Weights of a small self-supervised image encoder: 23.5 epochs.
Rows from block 7 of a small self-supervised image encoder, named by matrix and row number. Rows with one number belong to one neuron. Each number is 200 + 30 x the weight over its row's rms, rounded and kept within 0 to 999. All counts start at 0. After the name is the row's rms in percent of the matrix's.
Before each neuron's rows are labels from the 100 images, of 14976, where the neuron reaches its highest value: "strongest on" is what is common among them; "colour at peak" is the nearest of a few named colours to the mean colour under the peak. Only what is clearly more common there than usual is listed. The data: photos of plants and fungi (iNaturalist).
# fc1: MLP up (model.blocks.7.mlp.fc1.weight, 512x128), inputs 0-127
# fc2: MLP down (model.blocks.7.mlp.fc2.weight, 128x512, transposed), outputs 0-127

strongest on: class: Liliopsida; order Asparagales; family: Asparagaceae
colour at peak: cyan; blue
fc1.270,022,185,226,217,254,162,201,206,254,188,251,225,204,171,254,201,182,204,157,135,147,188,197,185,220,246,238,198,207,184,179,177,191,225,240,213,185,186,159,163,203,182,206,214,187,203,303,227,194,207,211,165,183,221,226,189,143,166,228,186,225,175,192,160,224,189,261,163,214,180,194,251,197,195,202,177,220,228,141,277,204,219,167,204,228,208,217,227,190,177,216,175,185,242,210,152,247,150,149,146,175,169,240,225,217,165,215,240,175,227,219,185,183,226,195,185,191,182,217,176,207,202,160,182,198,215,181,237,192
fc2.270,022,232,264,175,217,160,183,257,201,186,146,188,170,175,224,221,258,179,224,210,267,199,189,232,200,236,190,177,142,226,205,194,176,215,228,165,203,160,229,218,121,191,207,224,213,250,174,219,161,221,260,247,234,227,159,163,217,238,185,222,187,206,209,210,202,232,171,186,155,198,241,200,167,178,162,178,149,166,179,171,208,194,165,206,159,223,194,213,258,219,211,203,209,192,215,207,173,189,241,265,197,189,187,204,191,171,210,187,188,158,166,188,204,205,215,210,224,199,181,177,137,184,232,211,246,195,232,145,256

strongest on: order Caryophyllales
colour at peak: cyan
fc1.281,089,267,214,208,255,156,148,193,192,170,217,193,148,198,198,187,206,165,219,172,163,115,180,237,186,233,217,193,194,195,204,206,182,147,217,238,218,180,233,142,175,172,223,174,183,192,269,199,247,197,190,166,203,216,235,173,210,215,228,205,206,228,159,208,202,162,209,189,185,190,165,245,164,244,186,220,242,174,140,216,221,188,203,211,192,217,233,193,260,230,257,162,215,206,281,193,184,238,215,214,154,193,207,181,237,211,174,178,213,183,168,214,171,194,178,226,258,218,176,160,172,208,164,188,222,228,190,173,241
fc2.281,103,178,197,158,198,184,171,167,197,226,182,214,194,156,189,139,226,171,248,240,194,201,193,226,217,206,175,172,213,182,153,216,172,225,176,282,195,170,188,183,208,203,218,250,160,222,273,181,157,148,188,178,200,157,241,190,192,209,169,222,241,241,175,222,173,204,253,202,233,204,166,164,184,195,264,197,199,235,212,224,234,168,178,216,253,199,204,239,178,162,195,259,211,208,171,208,201,168,210,177,196,166,210,169,193,212,175,219,135,187,185,199,257,261,228,208,169,204,235,171,204,220,251,172,139,210,219,191,235

strongest on: class: Liliopsida; order Asparagales; family: Asparagaceae
colour at peak: cyan
fc1.148,065,231,231,217,255,189,224,187,217,225,172,262,160,200,185,220,136,162,157,206,185,199,198,223,239,240,197,204,200,227,180,150,195,214,211,189,188,240,172,189,160,199,208,170,225,220,223,228,201,251,248,245,161,214,192,203,166,210,199,176,204,177,167,197,185,195,188,164,192,242,231,153,197,259,126,175,185,207,222,235,244,236,160,180,216,247,199,241,229,179,180,249,222,218,177,150,168,151,220,246,194,195,176,222,157,166,172,164,206,189,187,244,173,218,220,196,199,146,135,191,236,194,182,169,253,204,164,219,174
fc2.148,071,163,159,192,200,213,177,237,166,166,213,168,145,171,209,204,230,227,193,250,219,232,231,244,170,236,176,217,224,157,197,169,191,242,225,258,160,206,232,195,211,215,212,220,170,213,153,231,196,183,160,194,217,193,288,210,202,159,229,231,229,248,180,215,214,201,174,198,230,205,208,226,172,195,176,185,150,198,192,173,200,143,228,201,224,211,207,189,213,251,236,187,175,179,220,173,204,161,189,258,137,173,159,232,180,218,231,184,182,127,197,188,255,167,179,178,212,212,189,210,280,190,234,218,199,158,189,153,199

strongest on: order Caryophyllales; family: Cactaceae; class: Liliopsida
colour at peak: cyan
fc1.458,138,161,244,216,180,148,196,201,188,163,200,243,199,151,138,219,177,221,223,221,236,263,184,212,215,207,172,228,202,269,207,196,210,232,160,206,244,193,186,181,207,222,204,196,179,235,222,209,196,191,189,234,155,224,211,228,187,188,208,181,209,170,272,235,176,209,206,184,204,233,177,194,169,210,203,219,203,212,155,257,225,173,241,196,174,177,164,236,185,165,215,225,166,189,251,104,219,153,189,224,192,192,182,239,211,220,167,193,205,181,227,209,170,188,148,231,232,173,202,143,252,204,218,189,242,231,139,158,153
fc2.458,137,213,203,191,179,216,207,159,216,175,228,215,188,205,207,158,181,195,207,219,227,179,165,161,214,193,172,176,241,153,178,182,201,235,230,163,142,249,205,210,174,204,180,165,259,179,231,184,182,161,208,208,212,258,262,205,139,190,220,198,234,220,229,220,197,249,229,193,204,231,156,184,259,182,135,190,191,181,213,200,232,195,190,217,176,236,212,224,138,200,191,232,262,256,198,204,162,223,257,194,224,156,201,160,206,197,146,167,210,162,200,172,200,228,192,208,192,180,208,160,113,218,232,215,241,259,196,211,204

strongest on: order Caryophyllales; family: Cactaceae
colour at peak: cyan
fc1.215,079,196,199,239,202,275,198,169,196,200,171,195,235,189,180,207,200,244,194,162,272,200,198,209,201,195,214,212,184,190,175,241,233,229,190,223,175,200,209,215,147,174,161,214,204,243,214,158,150,196,190,190,172,213,201,247,201,174,190,226,166,240,219,193,218,242,196,223,176,256,185,194,168,219,191,165,199,241,164,202,206,244,164,178,212,208,206,212,195,242,178,177,199,148,159,240,243,201,141,171,212,232,207,163,175,232,167,151,237,153,200,190,188,146,225,215,216,226,180,192,298,203,205,182,231,175,112,148,204
fc2.215,098,178,154,184,211,220,159,193,215,164,199,226,207,212,200,203,151,174,186,179,152,204,177,189,255,198,198,194,181,178,215,180,213,188,262,206,237,288,203,178,188,221,167,174,251,145,199,200,174,151,187,203,200,214,216,234,181,212,251,208,195,175,212,207,151,180,199,219,206,204,154,205,213,234,191,186,235,194,221,179,210,199,210,261,227,226,217,178,238,172,205,171,253,268,231,146,133,255,208,251,214,184,179,159,169,188,256,233,200,211,162,236,204,189,190,148,140,156,214,217,158,235,178,207,222,184,230,231,202

strongest on: order Asparagales; family: Asparagaceae; text has "yucca"
colour at peak: cyan; blue
fc1.305,032,224,197,215,217,158,227,145,233,179,177,201,264,219,205,212,212,217,216,207,291,218,231,162,206,217,209,216,189,167,165,179,232,195,231,214,196,208,158,192,238,154,229,177,205,208,176,218,197,189,195,183,197,174,165,155,170,166,211,218,143,252,212,141,204,237,207,195,194,231,187,243,184,179,230,216,224,136,199,172,207,179,252,139,222,220,230,201,170,200,204,206,259,176,211,129,203,220,180,264,213,160,176,219,147,208,233,212,235,194,190,168,182,187,198,195,245,217,220,188,193,258,191,208,267,169,171,221,162
fc2.305,035,223,183,217,150,184,188,177,161,203,255,199,196,154,225,175,287,221,176,183,245,142,188,195,221,160,183,177,227,155,190,239,168,178,200,226,224,223,171,234,228,205,171,161,202,205,157,192,201,181,222,201,218,204,199,211,242,206,206,177,196,209,185,124,183,170,194,242,219,224,147,198,205,236,238,201,194,153,194,237,183,217,184,207,178,192,182,184,229,268,205,201,128,176,241,209,226,213,237,177,252,204,223,210,224,219,253,155,240,169,162,187,235,220,139,180,140,211,178,204,173,194,225,221,211,200,256,201,243

strongest on: class: Liliopsida; order Asparagales; family: Asparagaceae
colour at peak: cyan
fc1.60,028,173,209,216,184,199,182,200,188,214,139,225,212,184,182,185,228,195,235,136,221,220,257,185,224,149,151,201,233,200,201,191,215,184,162,181,252,224,224,182,148,180,195,222,208,186,109,212,185,224,236,226,189,216,187,239,166,180,231,243,226,205,211,224,219,245,170,197,158,226,191,226,189,180,215,233,191,166,179,217,182,203,242,173,137,211,256,193,195,160,194,193,194,176,210,168,236,172,141,251,179,203,173,187,205,240,173,195,255,213,152,151,163,206,247,199,205,219,200,201,190,217,293,218,202,208,155,215,157
fc2.60,035,238,213,166,171,221,220,175,174,157,203,193,195,219,145,221,200,209,203,177,229,182,158,209,186,171,230,162,194,204,152,221,170,168,194,169,254,190,244,226,190,156,171,165,221,180,202,199,216,221,249,207,209,273,154,238,191,151,151,221,163,180,210,213,245,227,239,226,238,173,235,167,220,132,167,250,177,207,184,201,157,184,191,195,225,188,199,211,183,210,189,207,229,169,185,203,201,225,168,279,177,132,243,211,214,240,188,166,236,199,244,174,152,250,236,224,191,219,211,167,213,217,183,218,200,228,167,254,211

strongest on: family: Cactaceae; order Asparagales; family: Asparagaceae
colour at peak: cyan
fc1.218,167,203,206,205,213,175,193,225,214,159,167,192,190,203,195,214,208,221,232,158,177,236,157,204,197,205,177,188,197,171,181,223,267,269,212,195,173,155,279,219,206,230,174,179,200,207,176,248,179,157,181,198,152,199,207,192,169,201,217,238,188,112,184,179,197,215,184,189,113,200,196,222,146,251,189,232,221,183,181,180,210,201,202,213,180,238,227,180,200,176,194,198,265,260,167,191,233,175,226,196,173,179,204,196,171,240,173,185,197,292,187,232,215,220,230,204,195,171,196,186,231,240,199,151,230,188,152,180,253
fc2.218,162,166,203,194,226,228,198,178,185,162,188,175,208,188,209,207,180,214,167,207,163,226,200,234,167,241,176,168,194,203,233,163,248,184,196,216,191,160,236,193,234,210,254,202,196,106,177,219,197,194,211,201,166,151,206,153,187,257,152,212,204,193,202,221,215,248,264,209,233,226,176,178,255,192,182,135,157,167,230,242,198,186,194,126,244,188,195,186,200,183,211,147,209,239,275,184,202,191,234,198,200,227,145,206,220,246,241,184,193,181,242,195,233,174,267,193,186,200,184,232,240,177,171,199,168,198,224,203,187

strongest on: class Liliopsida
colour at peak: white
fc1.293,137,145,177,242,220,227,182,137,190,153,175,229,214,195,228,224,183,203,175,258,220,230,166,286,217,218,240,169,242,162,161,225,224,184,222,253,174,212,219,170,217,194,190,227,184,217,158,195,211,234,216,169,149,166,255,212,216,186,168,207,180,224,174,263,184,244,201,204,203,195,211,197,180,222,181,191,231,172,208,209,195,193,153,156,208,170,234,228,190,175,244,198,199,220,115,206,226,210,166,203,185,187,224,214,191,174,234,172,144,222,224,201,224,204,205,265,193,167,203,212,206,232,157,168,146,227,167,241,172
fc2.293,138,215,240,218,212,224,205,193,168,169,239,194,226,189,208,223,244,173,170,211,213,213,199,167,222,208,238,183,183,204,202,188,140,179,228,151,205,165,203,229,198,217,173,172,239,190,234,159,161,200,240,170,150,204,196,229,155,213,246,213,189,232,197,222,224,215,171,205,163,182,269,218,135,233,168,221,153,165,212,191,205,205,238,244,263,146,219,197,219,151,195,190,232,163,221,203,219,235,199,190,225,207,256,211,186,225,209,215,257,144,149,161,219,234,177,146,199,176,269,231,197,188,194,131,180,179,209,176,187

strongest on: class: Liliopsida; order Asparagales; family: Asparagaceae
colour at peak: cyan
fc1.136,154,210,248,230,215,237,212,163,180,149,210,201,198,237,202,160,200,206,187,203,200,218,225,172,160,248,164,205,210,213,208,200,265,197,216,180,219,240,222,226,178,173,202,167,172,178,246,205,256,179,182,238,204,266,189,216,162,234,149,154,172,177,212,255,165,193,196,210,147,209,195,207,169,168,192,233,196,154,192,177,231,188,204,214,176,239,209,249,196,230,212,237,247,190,249,232,237,268,222,181,156,164,150,199,209,243,183,152,196,235,177,163,183,183,188,169,220,156,170,184,198,191,187,131,217,170,146,223,180
fc2.136,190,193,146,182,194,208,209,223,226,180,216,189,214,221,205,204,154,207,199,257,192,221,241,145,183,184,184,170,215,202,218,181,212,168,216,204,167,149,173,142,163,213,237,220,223,160,155,192,186,253,262,201,259,240,241,220,197,231,221,204,215,194,280,177,183,208,205,280,215,205,181,243,174,160,200,211,248,161,211,182,189,226,211,191,173,204,221,237,169,146,221,206,205,223,195,232,171,215,272,197,207,192,184,143,182,172,194,210,207,175,162,179,205,196,144,207,171,183,204,210,195,140,175,253,207,167,209,258,168

strongest on: order Pinales; class Pinopsida
colour at peak: cyan
fc1.387,132,190,231,224,248,225,209,149,207,159,207,191,149,214,185,155,119,176,220,224,147,224,152,202,150,241,214,230,242,218,198,232,240,208,223,213,200,172,203,168,203,186,203,183,243,208,234,149,167,202,190,193,165,200,206,197,246,204,241,257,209,181,210,155,173,172,240,138,177,186,177,164,211,197,202,161,194,202,195,229,218,203,186,192,191,197,205,191,241,167,255,197,220,183,195,188,176,210,182,206,171,178,233,166,192,166,251,244,179,252,193,215,179,199,189,189,237,169,177,241,187,259,195,258,239,155,131,251,199
fc2.387,138,178,241,150,217,185,217,210,165,234,162,224,180,203,175,231,205,223,240,201,162,224,243,177,219,224,193,159,194,186,203,211,217,214,155,188,171,246,141,233,186,211,224,192,185,223,176,223,221,192,269,189,235,185,224,251,210,158,182,145,142,236,169,236,156,208,181,173,184,198,192,284,164,216,207,225,267,183,159,178,214,219,191,196,166,180,168,206,194,198,191,191,215,158,171,208,174,199,239,192,238,194,237,203,177,196,160,128,220,254,193,207,247,146,208,205,206,203,164,156,229,161,226,204,242,256,222,210,199

strongest on: order Pinales; class Pinopsida
colour at peak: cyan; white
fc1.257,042,202,192,230,220,170,177,217,255,200,253,282,161,197,189,185,225,181,227,179,241,118,144,196,153,235,210,155,203,170,233,209,183,162,200,208,206,221,178,202,161,170,199,205,223,224,203,165,172,189,230,194,191,236,197,210,196,184,187,158,220,234,207,195,219,213,244,194,190,195,112,239,171,235,147,242,186,208,208,225,163,225,181,212,190,194,161,175,161,244,221,226,188,189,198,190,190,226,229,183,177,180,246,185,217,135,237,252,213,153,208,256,177,222,186,191,224,210,208,187,222,233,265,177,197,191,188,172,258
fc2.257,045,207,189,216,232,202,233,159,209,212,210,181,177,153,230,223,196,222,187,183,188,194,231,134,254,175,172,200,189,194,191,192,189,257,154,191,204,213,264,171,172,164,275,208,241,172,145,182,185,217,265,178,200,188,202,146,177,208,203,212,141,159,185,185,191,193,184,206,178,209,211,204,205,207,213,187,211,188,174,181,236,198,180,187,220,216,244,201,188,208,248,176,207,151,292,189,203,191,253,171,230,237,200,161,168,200,245,159,261,244,227,169,191,209,184,208,162,225,183,206,151,200,186,226,181,293,199,187,211

strongest on: kingdom Fungi
colour at peak: black
fc1.193,130,161,188,218,204,224,224,172,138,147,239,207,207,232,278,209,178,200,188,215,154,286,200,219,217,209,227,198,230,210,140,202,222,163,218,217,177,228,175,203,230,223,181,204,228,186,202,172,188,199,225,248,240,159,186,167,223,173,214,133,227,198,183,177,186,178,214,159,214,209,127,238,197,154,190,177,213,239,233,153,200,240,178,155,208,182,179,184,167,184,197,230,207,183,184,173,231,206,214,240,185,211,245,237,190,208,227,208,211,256,193,208,170,214,176,155,234,246,207,221,112,243,171,184,176,211,195,178,206
fc2.193,126,212,217,166,227,219,220,229,197,174,177,206,187,169,240,200,231,132,203,179,236,218,177,138,227,176,220,206,198,198,236,238,195,176,214,202,163,211,165,201,213,135,243,221,192,194,187,126,176,182,165,206,186,190,198,208,198,199,190,236,187,200,249,183,220,167,242,258,176,196,146,201,177,184,137,177,223,197,195,227,171,240,221,159,163,254,194,144,225,169,220,198,215,188,216,213,170,191,162,250,255,180,262,200,172,174,233,178,212,168,214,234,159,181,200,182,247,201,223,207,262,225,219,215,249,146,201,251,226

strongest on: class Liliopsida
colour at peak: white
fc1.254,110,152,222,224,215,224,208,174,214,164,180,161,222,183,158,187,129,222,200,234,192,238,175,244,251,219,171,170,185,133,201,184,222,191,211,249,158,191,184,223,266,175,208,181,167,222,245,184,225,205,225,186,130,236,190,206,223,187,190,214,204,184,217,177,173,180,213,260,182,222,205,193,187,227,189,177,208,267,183,255,180,200,219,145,233,153,260,218,185,167,179,186,166,133,181,203,216,231,175,229,236,202,219,199,169,191,192,237,244,179,173,182,186,215,233,217,197,195,203,182,163,238,183,214,184,182,139,234,259
fc2.254,132,170,190,217,224,211,165,165,193,230,193,221,207,181,239,210,256,168,172,206,189,231,154,167,191,237,253,209,202,223,197,249,196,200,214,142,213,214,173,186,178,209,192,256,231,196,208,223,224,215,252,127,195,177,176,208,226,208,238,160,199,230,194,240,125,236,164,197,207,211,203,185,195,208,220,161,172,175,203,204,203,186,229,170,198,220,212,218,168,231,202,164,181,175,221,241,200,153,172,240,268,189,197,174,227,138,163,226,225,194,163,129,262,192,179,155,219,197,203,218,212,219,201,137,156,227,194,270,196

strongest on: class: Liliopsida; order Asparagales; family: Asparagaceae
colour at peak: cyan
fc1.416,174,217,233,231,216,179,211,220,199,173,257,211,189,248,189,166,213,207,158,248,251,220,191,188,265,239,184,198,172,230,194,220,135,189,227,193,212,205,203,233,168,222,244,196,204,135,170,184,205,191,196,208,188,220,228,211,185,240,182,207,199,175,237,208,172,201,240,177,142,211,193,219,178,105,157,171,233,170,139,203,240,214,177,161,212,201,219,195,235,199,219,165,190,233,217,180,228,210,252,241,198,168,215,176,198,202,135,153,198,163,162,253,199,213,162,212,190,169,162,221,154,206,213,192,239,220,143,220,239
fc2.416,173,203,209,201,245,187,182,185,238,209,220,184,211,176,211,199,205,221,228,220,204,263,210,151,110,237,178,262,164,236,210,215,192,248,218,188,245,193,188,181,218,185,172,199,175,176,173,236,201,224,213,189,167,170,179,188,226,204,186,265,248,174,190,217,241,197,226,175,161,223,178,179,182,164,179,216,210,148,187,241,204,182,227,134,207,191,232,224,206,114,193,228,178,174,161,207,187,182,162,203,192,239,204,116,248,217,138,213,238,166,192,196,174,201,198,210,198,227,259,143,217,203,202,214,215,209,234,206,239

strongest on: kingdom Fungi
colour at peak: brown; black
fc1.368,058,204,250,200,220,228,162,219,175,163,177,202,177,202,226,212,134,205,190,200,249,219,173,224,186,262,216,240,180,239,169,181,200,160,241,160,236,184,224,221,226,224,204,208,165,215,206,152,237,156,172,218,191,163,201,182,178,165,227,172,232,156,183,167,237,220,182,171,159,190,172,175,191,204,133,208,213,181,227,163,211,250,197,159,239,170,199,223,219,182,235,214,197,215,254,188,209,147,219,177,175,182,225,210,262,248,240,166,223,245,175,205,212,152,227,223,195,141,177,148,222,225,187,169,241,232,167,205,241
fc2.368,063,215,168,229,215,201,232,179,193,210,209,227,191,249,204,154,219,236,192,202,177,252,206,194,182,188,185,225,195,227,182,224,219,222,221,176,230,236,198,167,259,170,265,211,230,175,198,210,169,168,279,134,201,192,185,164,221,206,175,177,232,165,198,228,162,184,253,223,158,268,199,143,176,205,211,165,171,168,174,188,185,201,208,188,181,192,197,199,164,250,174,194,139,240,168,147,229,209,158,193,207,225,200,144,185,219,195,194,207,263,170,198,209,160,193,140,208,256,196,226,214,204,230,225,172,151,213,250,231

strongest on: order Pinales; class Pinopsida
colour at peak: white
fc1.439,099,172,260,248,218,133,189,226,243,209,165,243,208,242,215,176,205,139,199,217,164,210,226,233,207,171,228,203,147,227,155,176,208,200,231,179,192,221,216,178,205,225,186,236,190,204,263,189,164,201,128,166,119,209,148,223,175,204,159,234,234,202,199,207,223,207,151,188,197,222,199,217,168,248,194,168,197,221,189,235,265,250,198,196,168,223,224,196,161,188,188,224,198,191,219,194,179,187,161,230,207,174,205,199,216,146,239,190,131,210,204,163,160,246,182,247,206,211,174,231,206,232,212,172,173,211,188,201,161
fc2.439,117,195,177,199,176,151,217,178,207,174,186,242,193,184,189,165,157,177,197,193,220,232,214,179,189,202,164,148,203,169,231,206,233,200,194,233,146,207,179,229,211,221,190,174,215,222,254,238,169,180,183,181,199,228,179,201,193,187,267,157,221,191,213,186,158,240,259,242,245,201,226,218,241,265,209,217,230,209,179,219,192,178,160,128,133,175,185,217,203,249,212,198,175,226,172,184,181,280,223,170,164,265,186,202,213,227,193,188,212,194,187,262,178,140,234,226,230,150,234,195,211,217,185,193,142,186,176,204,214