Weights of a small self-supervised image encoder.
Model: 6.79M parameters, 32-pixel images, arch caformer, norm layernorm, activation relu, patch size [2, 2], depths [3, 6, 6], widths [64, 128, 256].
Training: muon at rate 0.025, batches of 128.
Data: trained on photos of plants and fungi (iNaturalist), 45211 training examples, 23.5 epochs.
Rows from block 10 of a small self-supervised image encoder, named by matrix and row number. Rows with one number belong to one neuron. Each number is 128 + 32 x the weight over its row's rms, rounded and kept within 0 to 255. All counts start at 0. Numbers have three digits each. After the name is the row's rms in percent of the matrix's.
Before each neuron's rows are labels from the 100 images, of 14976, where the neuron reaches its highest value: "strongest on" is what is common among them. Only what is clearly more common there than usual is listed. The data: photos of plants and fungi (iNaturalist). In brackets: how many of the 100.
# fc1: MLP up (model.blocks.10.mlp.fc1.weight, 1024x256), inputs 128-255
# fc2: MLP down (model.blocks.10.mlp.fc2.weight, 256x1024, transposed), outputs 128-255

strongest on: class Liliopsida (34)
fc1.287 182:060102142079163120089136099135092102082149107100123103083073177089159068114159145130035121143145130166099142118139110120089174184136189114027119115145143161165119053127081119214128139124154128084131064145099129169126103086195145128065167117043136103135129104137090188162172132160091166136065132177162130109146099089119177166147146145131111141104166166089180086120146145126123135077154
fc2.287 192:147098095160128191100137141135174157143181094104131084107089118166184173128098046119165126128122064137024128120137120130185166061104160146147114084128150122088088143130113146131113190159089090126128141068104050109173120076075132110144126184135102149120202153119155143127077117172119129123154092109109153167121146124159140135093138140091131140107116118152105156160129140143120175093150

strongest on: class Polypodiopsida (28); text has "fern" (27); order Polypodiales (25)
fc1.295 127:144137102144192114084132130101125145155085118135148191146154139102156188138128117167099187164069067089118125119120172127058138116132152094196123120076114133169164140077091147187087127135163106070153118141147146143149122097070118127090097105108109156122142124119122107098093138076139131051183105113128169139136183118141097163104152098187166105151199117152131150145178115086144128157142
fc2.295 130:138069110135085156076169132157143112076129135106114129138095082103103126079143121108145135092136133157118129157129130169176123134141163120154130161159044102159136153140165171060090129189180129123111148097108114145170210108094091072141147146147084139112149093095127142151052121161131132091094124082096122128081138156104087047055160122124137063187163132113155134159127155110174136128105

strongest on: class Liliopsida (25)
fc1.76 041:102146145090171123084125089134192119118152175177132171046074069100104108124166111146126114130126122197125103132231115167156141165068116151127104118123151163109095146089157179126119138202100124067134119148171122175121145108122158160161091082146085156167149155139118123153089137088094123156136164107109141067105119165085151110107100083114147174128095064138188160106122097140136119137180
fc2.76 044:193079101121168136128162113141146143154096104087114167166140095152129100124142148142129067139110076121067172138194093073115099178105111124135131140131150099130087101150164145058061142129150114099093072134102165139144087074210115109149187119114174164134115152124171129144124128190081138155152131097147132124143091166092065139145175105119097138207153090123212100167100094111121124080119

strongest on: order Fagales (26)
fc1.174 124:093165118118132085081136093131131190159115145061151165113124121155130082125139112089126133138129114138119156170110117105128140163113144136076130077131114114148126138089135102172153098132119155118128108129151151121157127144057143127124118199219082177119169171120218131144124150102193168096145112116121143124179121147175107080096088140101148082169115106128144189109142097098129124164148
fc2.174 113:122125168099107176047096116147150110140104169144194132164078108094114115118156164142151168144157126160141141119131104105150107128132174145096146148137107196131105087062093081154113131121089165094124135106157064084123117114124139152108126057092152118140172156123121101064141102122087041150141124121207128143127082142148097104140131150109151141103132151088063166188143138139144131086140

strongest on: class Liliopsida (29)
fc1.603 430:113109173143180115166100047072096098121181093151122096156064102105130086036105130139113096120176124159117165151130168158105159085119173106148134168174125157172175113129088149088141159130125118146127078125104135161097133176119139159146112124137154073144095166130068127116130117116170147171062147105116126167134088140110191111084051129085131144158160143142068078123158138117109155119164
fc2.603 368:087168128170122103199159083090089107172181132119166137046110128101140113092147136125092128119093169137123189142124090106139107124127151175112103117122157168153160090101119154072132156169125155079134145174024107117135097185145173127147125086176091149108157145099141198117123145075128107233160124126109110113134052128095163100101054156096117090108116142117139115120093148100102127165107

strongest on: class Polypodiopsida (25)
fc1.479 095:100100126084082063098156138141156061097146110092145168170141111127113199147162139134162189136131135094148153128063177104130133162150139139118179128176127130134094174132123104138155141203140138114122134187126151098133122114087149132113132136107128159196173116093100107092098144159095125171145191108090132099078104111154129143062098130115107111100127126137138095128164144155145144168064
fc2.479 101:150124133172119109187129135197122110134154115126086095112122186145138190147107105120092160110164151136100147153083068162085140143150139146170134139139094159121225109119146125082154092152119095168093130176145055090120086211161159133169156144148137079177176130160113135087125155170066146152128104130142127133152077113147166185143130155122086062124144109118096103140105097079119108103067

strongest on: order Asparagales (35); family: Asparagaceae (35); text has "yucca" (29)
fc1.697 058:107108100159153110097153107047077187148170179130140085149073111181144088092167181078162083147119069098098176145179134142119109149127133193115144140137169122149134130151135112142107180120169089175120153088169156091132094172142111107125137165112127151115110148114101177156092134149118202132126144090143074143060116175123149162089143197124092145115150146137147103107120155134134160150111
fc2.697 067:110114133129119148132085120120164078185156114174138133101156143146130119137143151117157078091149186188106137171103155146171156085084116137096109157141100166106128130155120114167162046140109124052106152142206175151165104119115109172154100140157131107088139220170157138113128147098142143181105168065125154075104119191112097123070146103085102140165127160135140124124123130106140147132131

strongest on: class: Liliopsida (31); order Asparagales (27); family: Asparagaceae (27)
fc1.746 346:115096161116164104167096014143115095110116120139144109184092077119115128129084186122086088086186168156104140126133179126091145111140155139131077162123108192189158142071135139086146147098096140139134144113098176143088131134114137149128131075127169082132130187127111097169135147103184124162107183106169092131119078191097180144140089106120138125123123097074072144142145096115098110157188
fc2.746 287:104110116121121096087091125138091128156075170079097205104118172114053118113102121075156059156122139082106181151158122159135142100099121144150166176159154125131126098112139137140115187121104160169187158159087082108120122147098070182141170089154115118115159122153093188183112147125082043128094067122106046145101141118095090153186151125157130118131156168156149121149139109116158150178123

strongest on: class Liliopsida (26)
fc1.121 056:139105090154082168108199158094119107098056112143142158104098149179182160114101162147137150192098111197142156082148126140155120077137138111167147156081142147182114098163186107138101080148171098154172184082106127158105125126180174146096121086152088100112094121122037128162146118104082148137139104134151104171120135164090139059110083117089115132092155145152197127130110154144100127104105
fc2.121 058:144115113160127111056099112115137124167163131027175150096123102078105117131152135147140143091084061127170103172172082121125108076093107147111114171119105179095097125152136181209166152169099118150124116114103215094126140157061143092127140129151121150081188156189139143132100108081089148123149140114176114122137161136137121119162053159119136127161157175134156181117077165119145167142101

strongest on: order Caryophyllales (25); family: Cactaceae (25)
fc1.14 052:126146123170146148168093111164138115155204122145100127131087106176145067130104160127028122060142191088117169136179112168146065130141143123103170169133181109105153131131162166145076142148198108153096111140093121150093146111130132117108167127100144102111157169105078154128078114085150171156156153075125132119113159042138151114101121143123159117144147197116105085144091101130203158157142
fc2.14 053:146097073132057113138074144171161138119102112082087109063188142126130157134146099122145121142141076089058146164112106170085104126069104100119149131145093152117128097130160062124111155116157140152099131171115102143160108157113133176089079171118147139167185103101113172153046114154092080170112111122070129138094124137141138124178129160111156152113095148218112153116049168120144074146165

strongest on: class Liliopsida (29)
fc1.171 179:155099171113123148136099110113147151104148095173138137108069149163095158144092210132128139155161134106141110095143068102068146088092105105153120204124080161091140127126092162165110138203158088147109150166081151102060105136123098136120147138139060130146109149134138122134141093128108160169081135091134180055099126149106140186118076089086145174116137113112149114127166180120203149124143
fc2.171 186:164135153123083099107073147055148157078116109135088185115153126162115140185135127198132141167134068101144112088193104139145156098116140109111102136142181107112124130108103124129080195206144191146155145157150107159122118063138153106088117087122133101074152129138104166136128137199107142159152136110132099110148077091151143166163142098169117111133146100101162117120166115076099141157107

strongest on: class Liliopsida (26)
fc1.51 231:112123062096215101134181108132075088160064114156136162141165148120128096052103192129155104088072119106105141130153136120090136125121107134055130150191087128121173131097114143163124148126145130142149147086064172132125145124142124151134093071137114115092115137164114139144138133130073142139159113110171097137121142156074083129164143104135148167107136154116176161127139132126188137196165
fc2.51 236:155146146162091167109073133149176168158143118160137131193125120163104118129129153095145198064104094112147100126187087142137117067072171128090124194090087146132087120144157146159103129171148124023091117049142144120161098061142105139159133111093089138137131136126151116120120128134089135084127121126113146128067167137149088147121122074129163143168124184101070174092116088140134155068176

strongest on: class Liliopsida (29)
fc1.348 174:088134129148164064165123145076128084140127109143095113093152119148079096126143129121128088138099071119126155052077122108103128167105181146154112106132166172186165085190129136137112128152165144162164144103106096202067158133169086144142092159080143086133126095152049162139142119101133175168099120138159157148135134121054110139088107148115131127085146168135212113075114120139155136116128
fc2.348 191:169107133110136122125104144106071122089108070129134122126070181106127131142113176172103134091196115153097109107144103119100126144131193153114187114141160106160153173151153095130140145063137108154111084123111093161123094072164168094084124135099147102146107081154098117121181133124112116100138161107119151115156131180076144129177089166162096162047120120145151139155155108124146125160019

strongest on: class Liliopsida (35)
fc1.615 215:106123152137199106134101097113161110073153094148123121144126096156174103093093137163109090076186067092130121102151121139128131145146166117136039141147115085128087166125107149077173169077122093104067054073198116167194149181111141141171088097071083120143124123214132150118114157145170134141119135128155145139100114181129147140102078107126140139159166131101087174104149139144098103096149
fc2.615 211:144130179118146122152152117097084149066109159152162115086106118141168109117118147097016111065185141079105154153153169097093202098131147163155121089109118122167155164113164160130114198181174134115115149097151085153155099053190093122102077137108170143088115119116141124077079147120125154102088138111113129132105103147072092150138134148117104160129127064169144108162169153116112125165146

strongest on: class Liliopsida (25)
fc1.451 181:103144123000134100159193119103155119091132137088069094092093098132154160128171119127169165111176130098153138161150163119117141161112100077089123095117166164119099158176155125104053117151178167096100100047115162099059138157089103152186115109114149173146163182170140140195165139118112129113150147126097103138097079143092140095143171149149139135106132130091102185080113138126159178084118
fc2.451 179:080134101061111147051105143119109145128095122120167146126101074112097071116101130126096163142093111132152150100103099111141146143186097130160157112127121116162165144134117166113119107178094176129178154111090187125104121097113138122143123207106144128068139147128132127131070109132154136109134107143093103157181146139132139120141137167030152074127181109108194130124130084098176092178010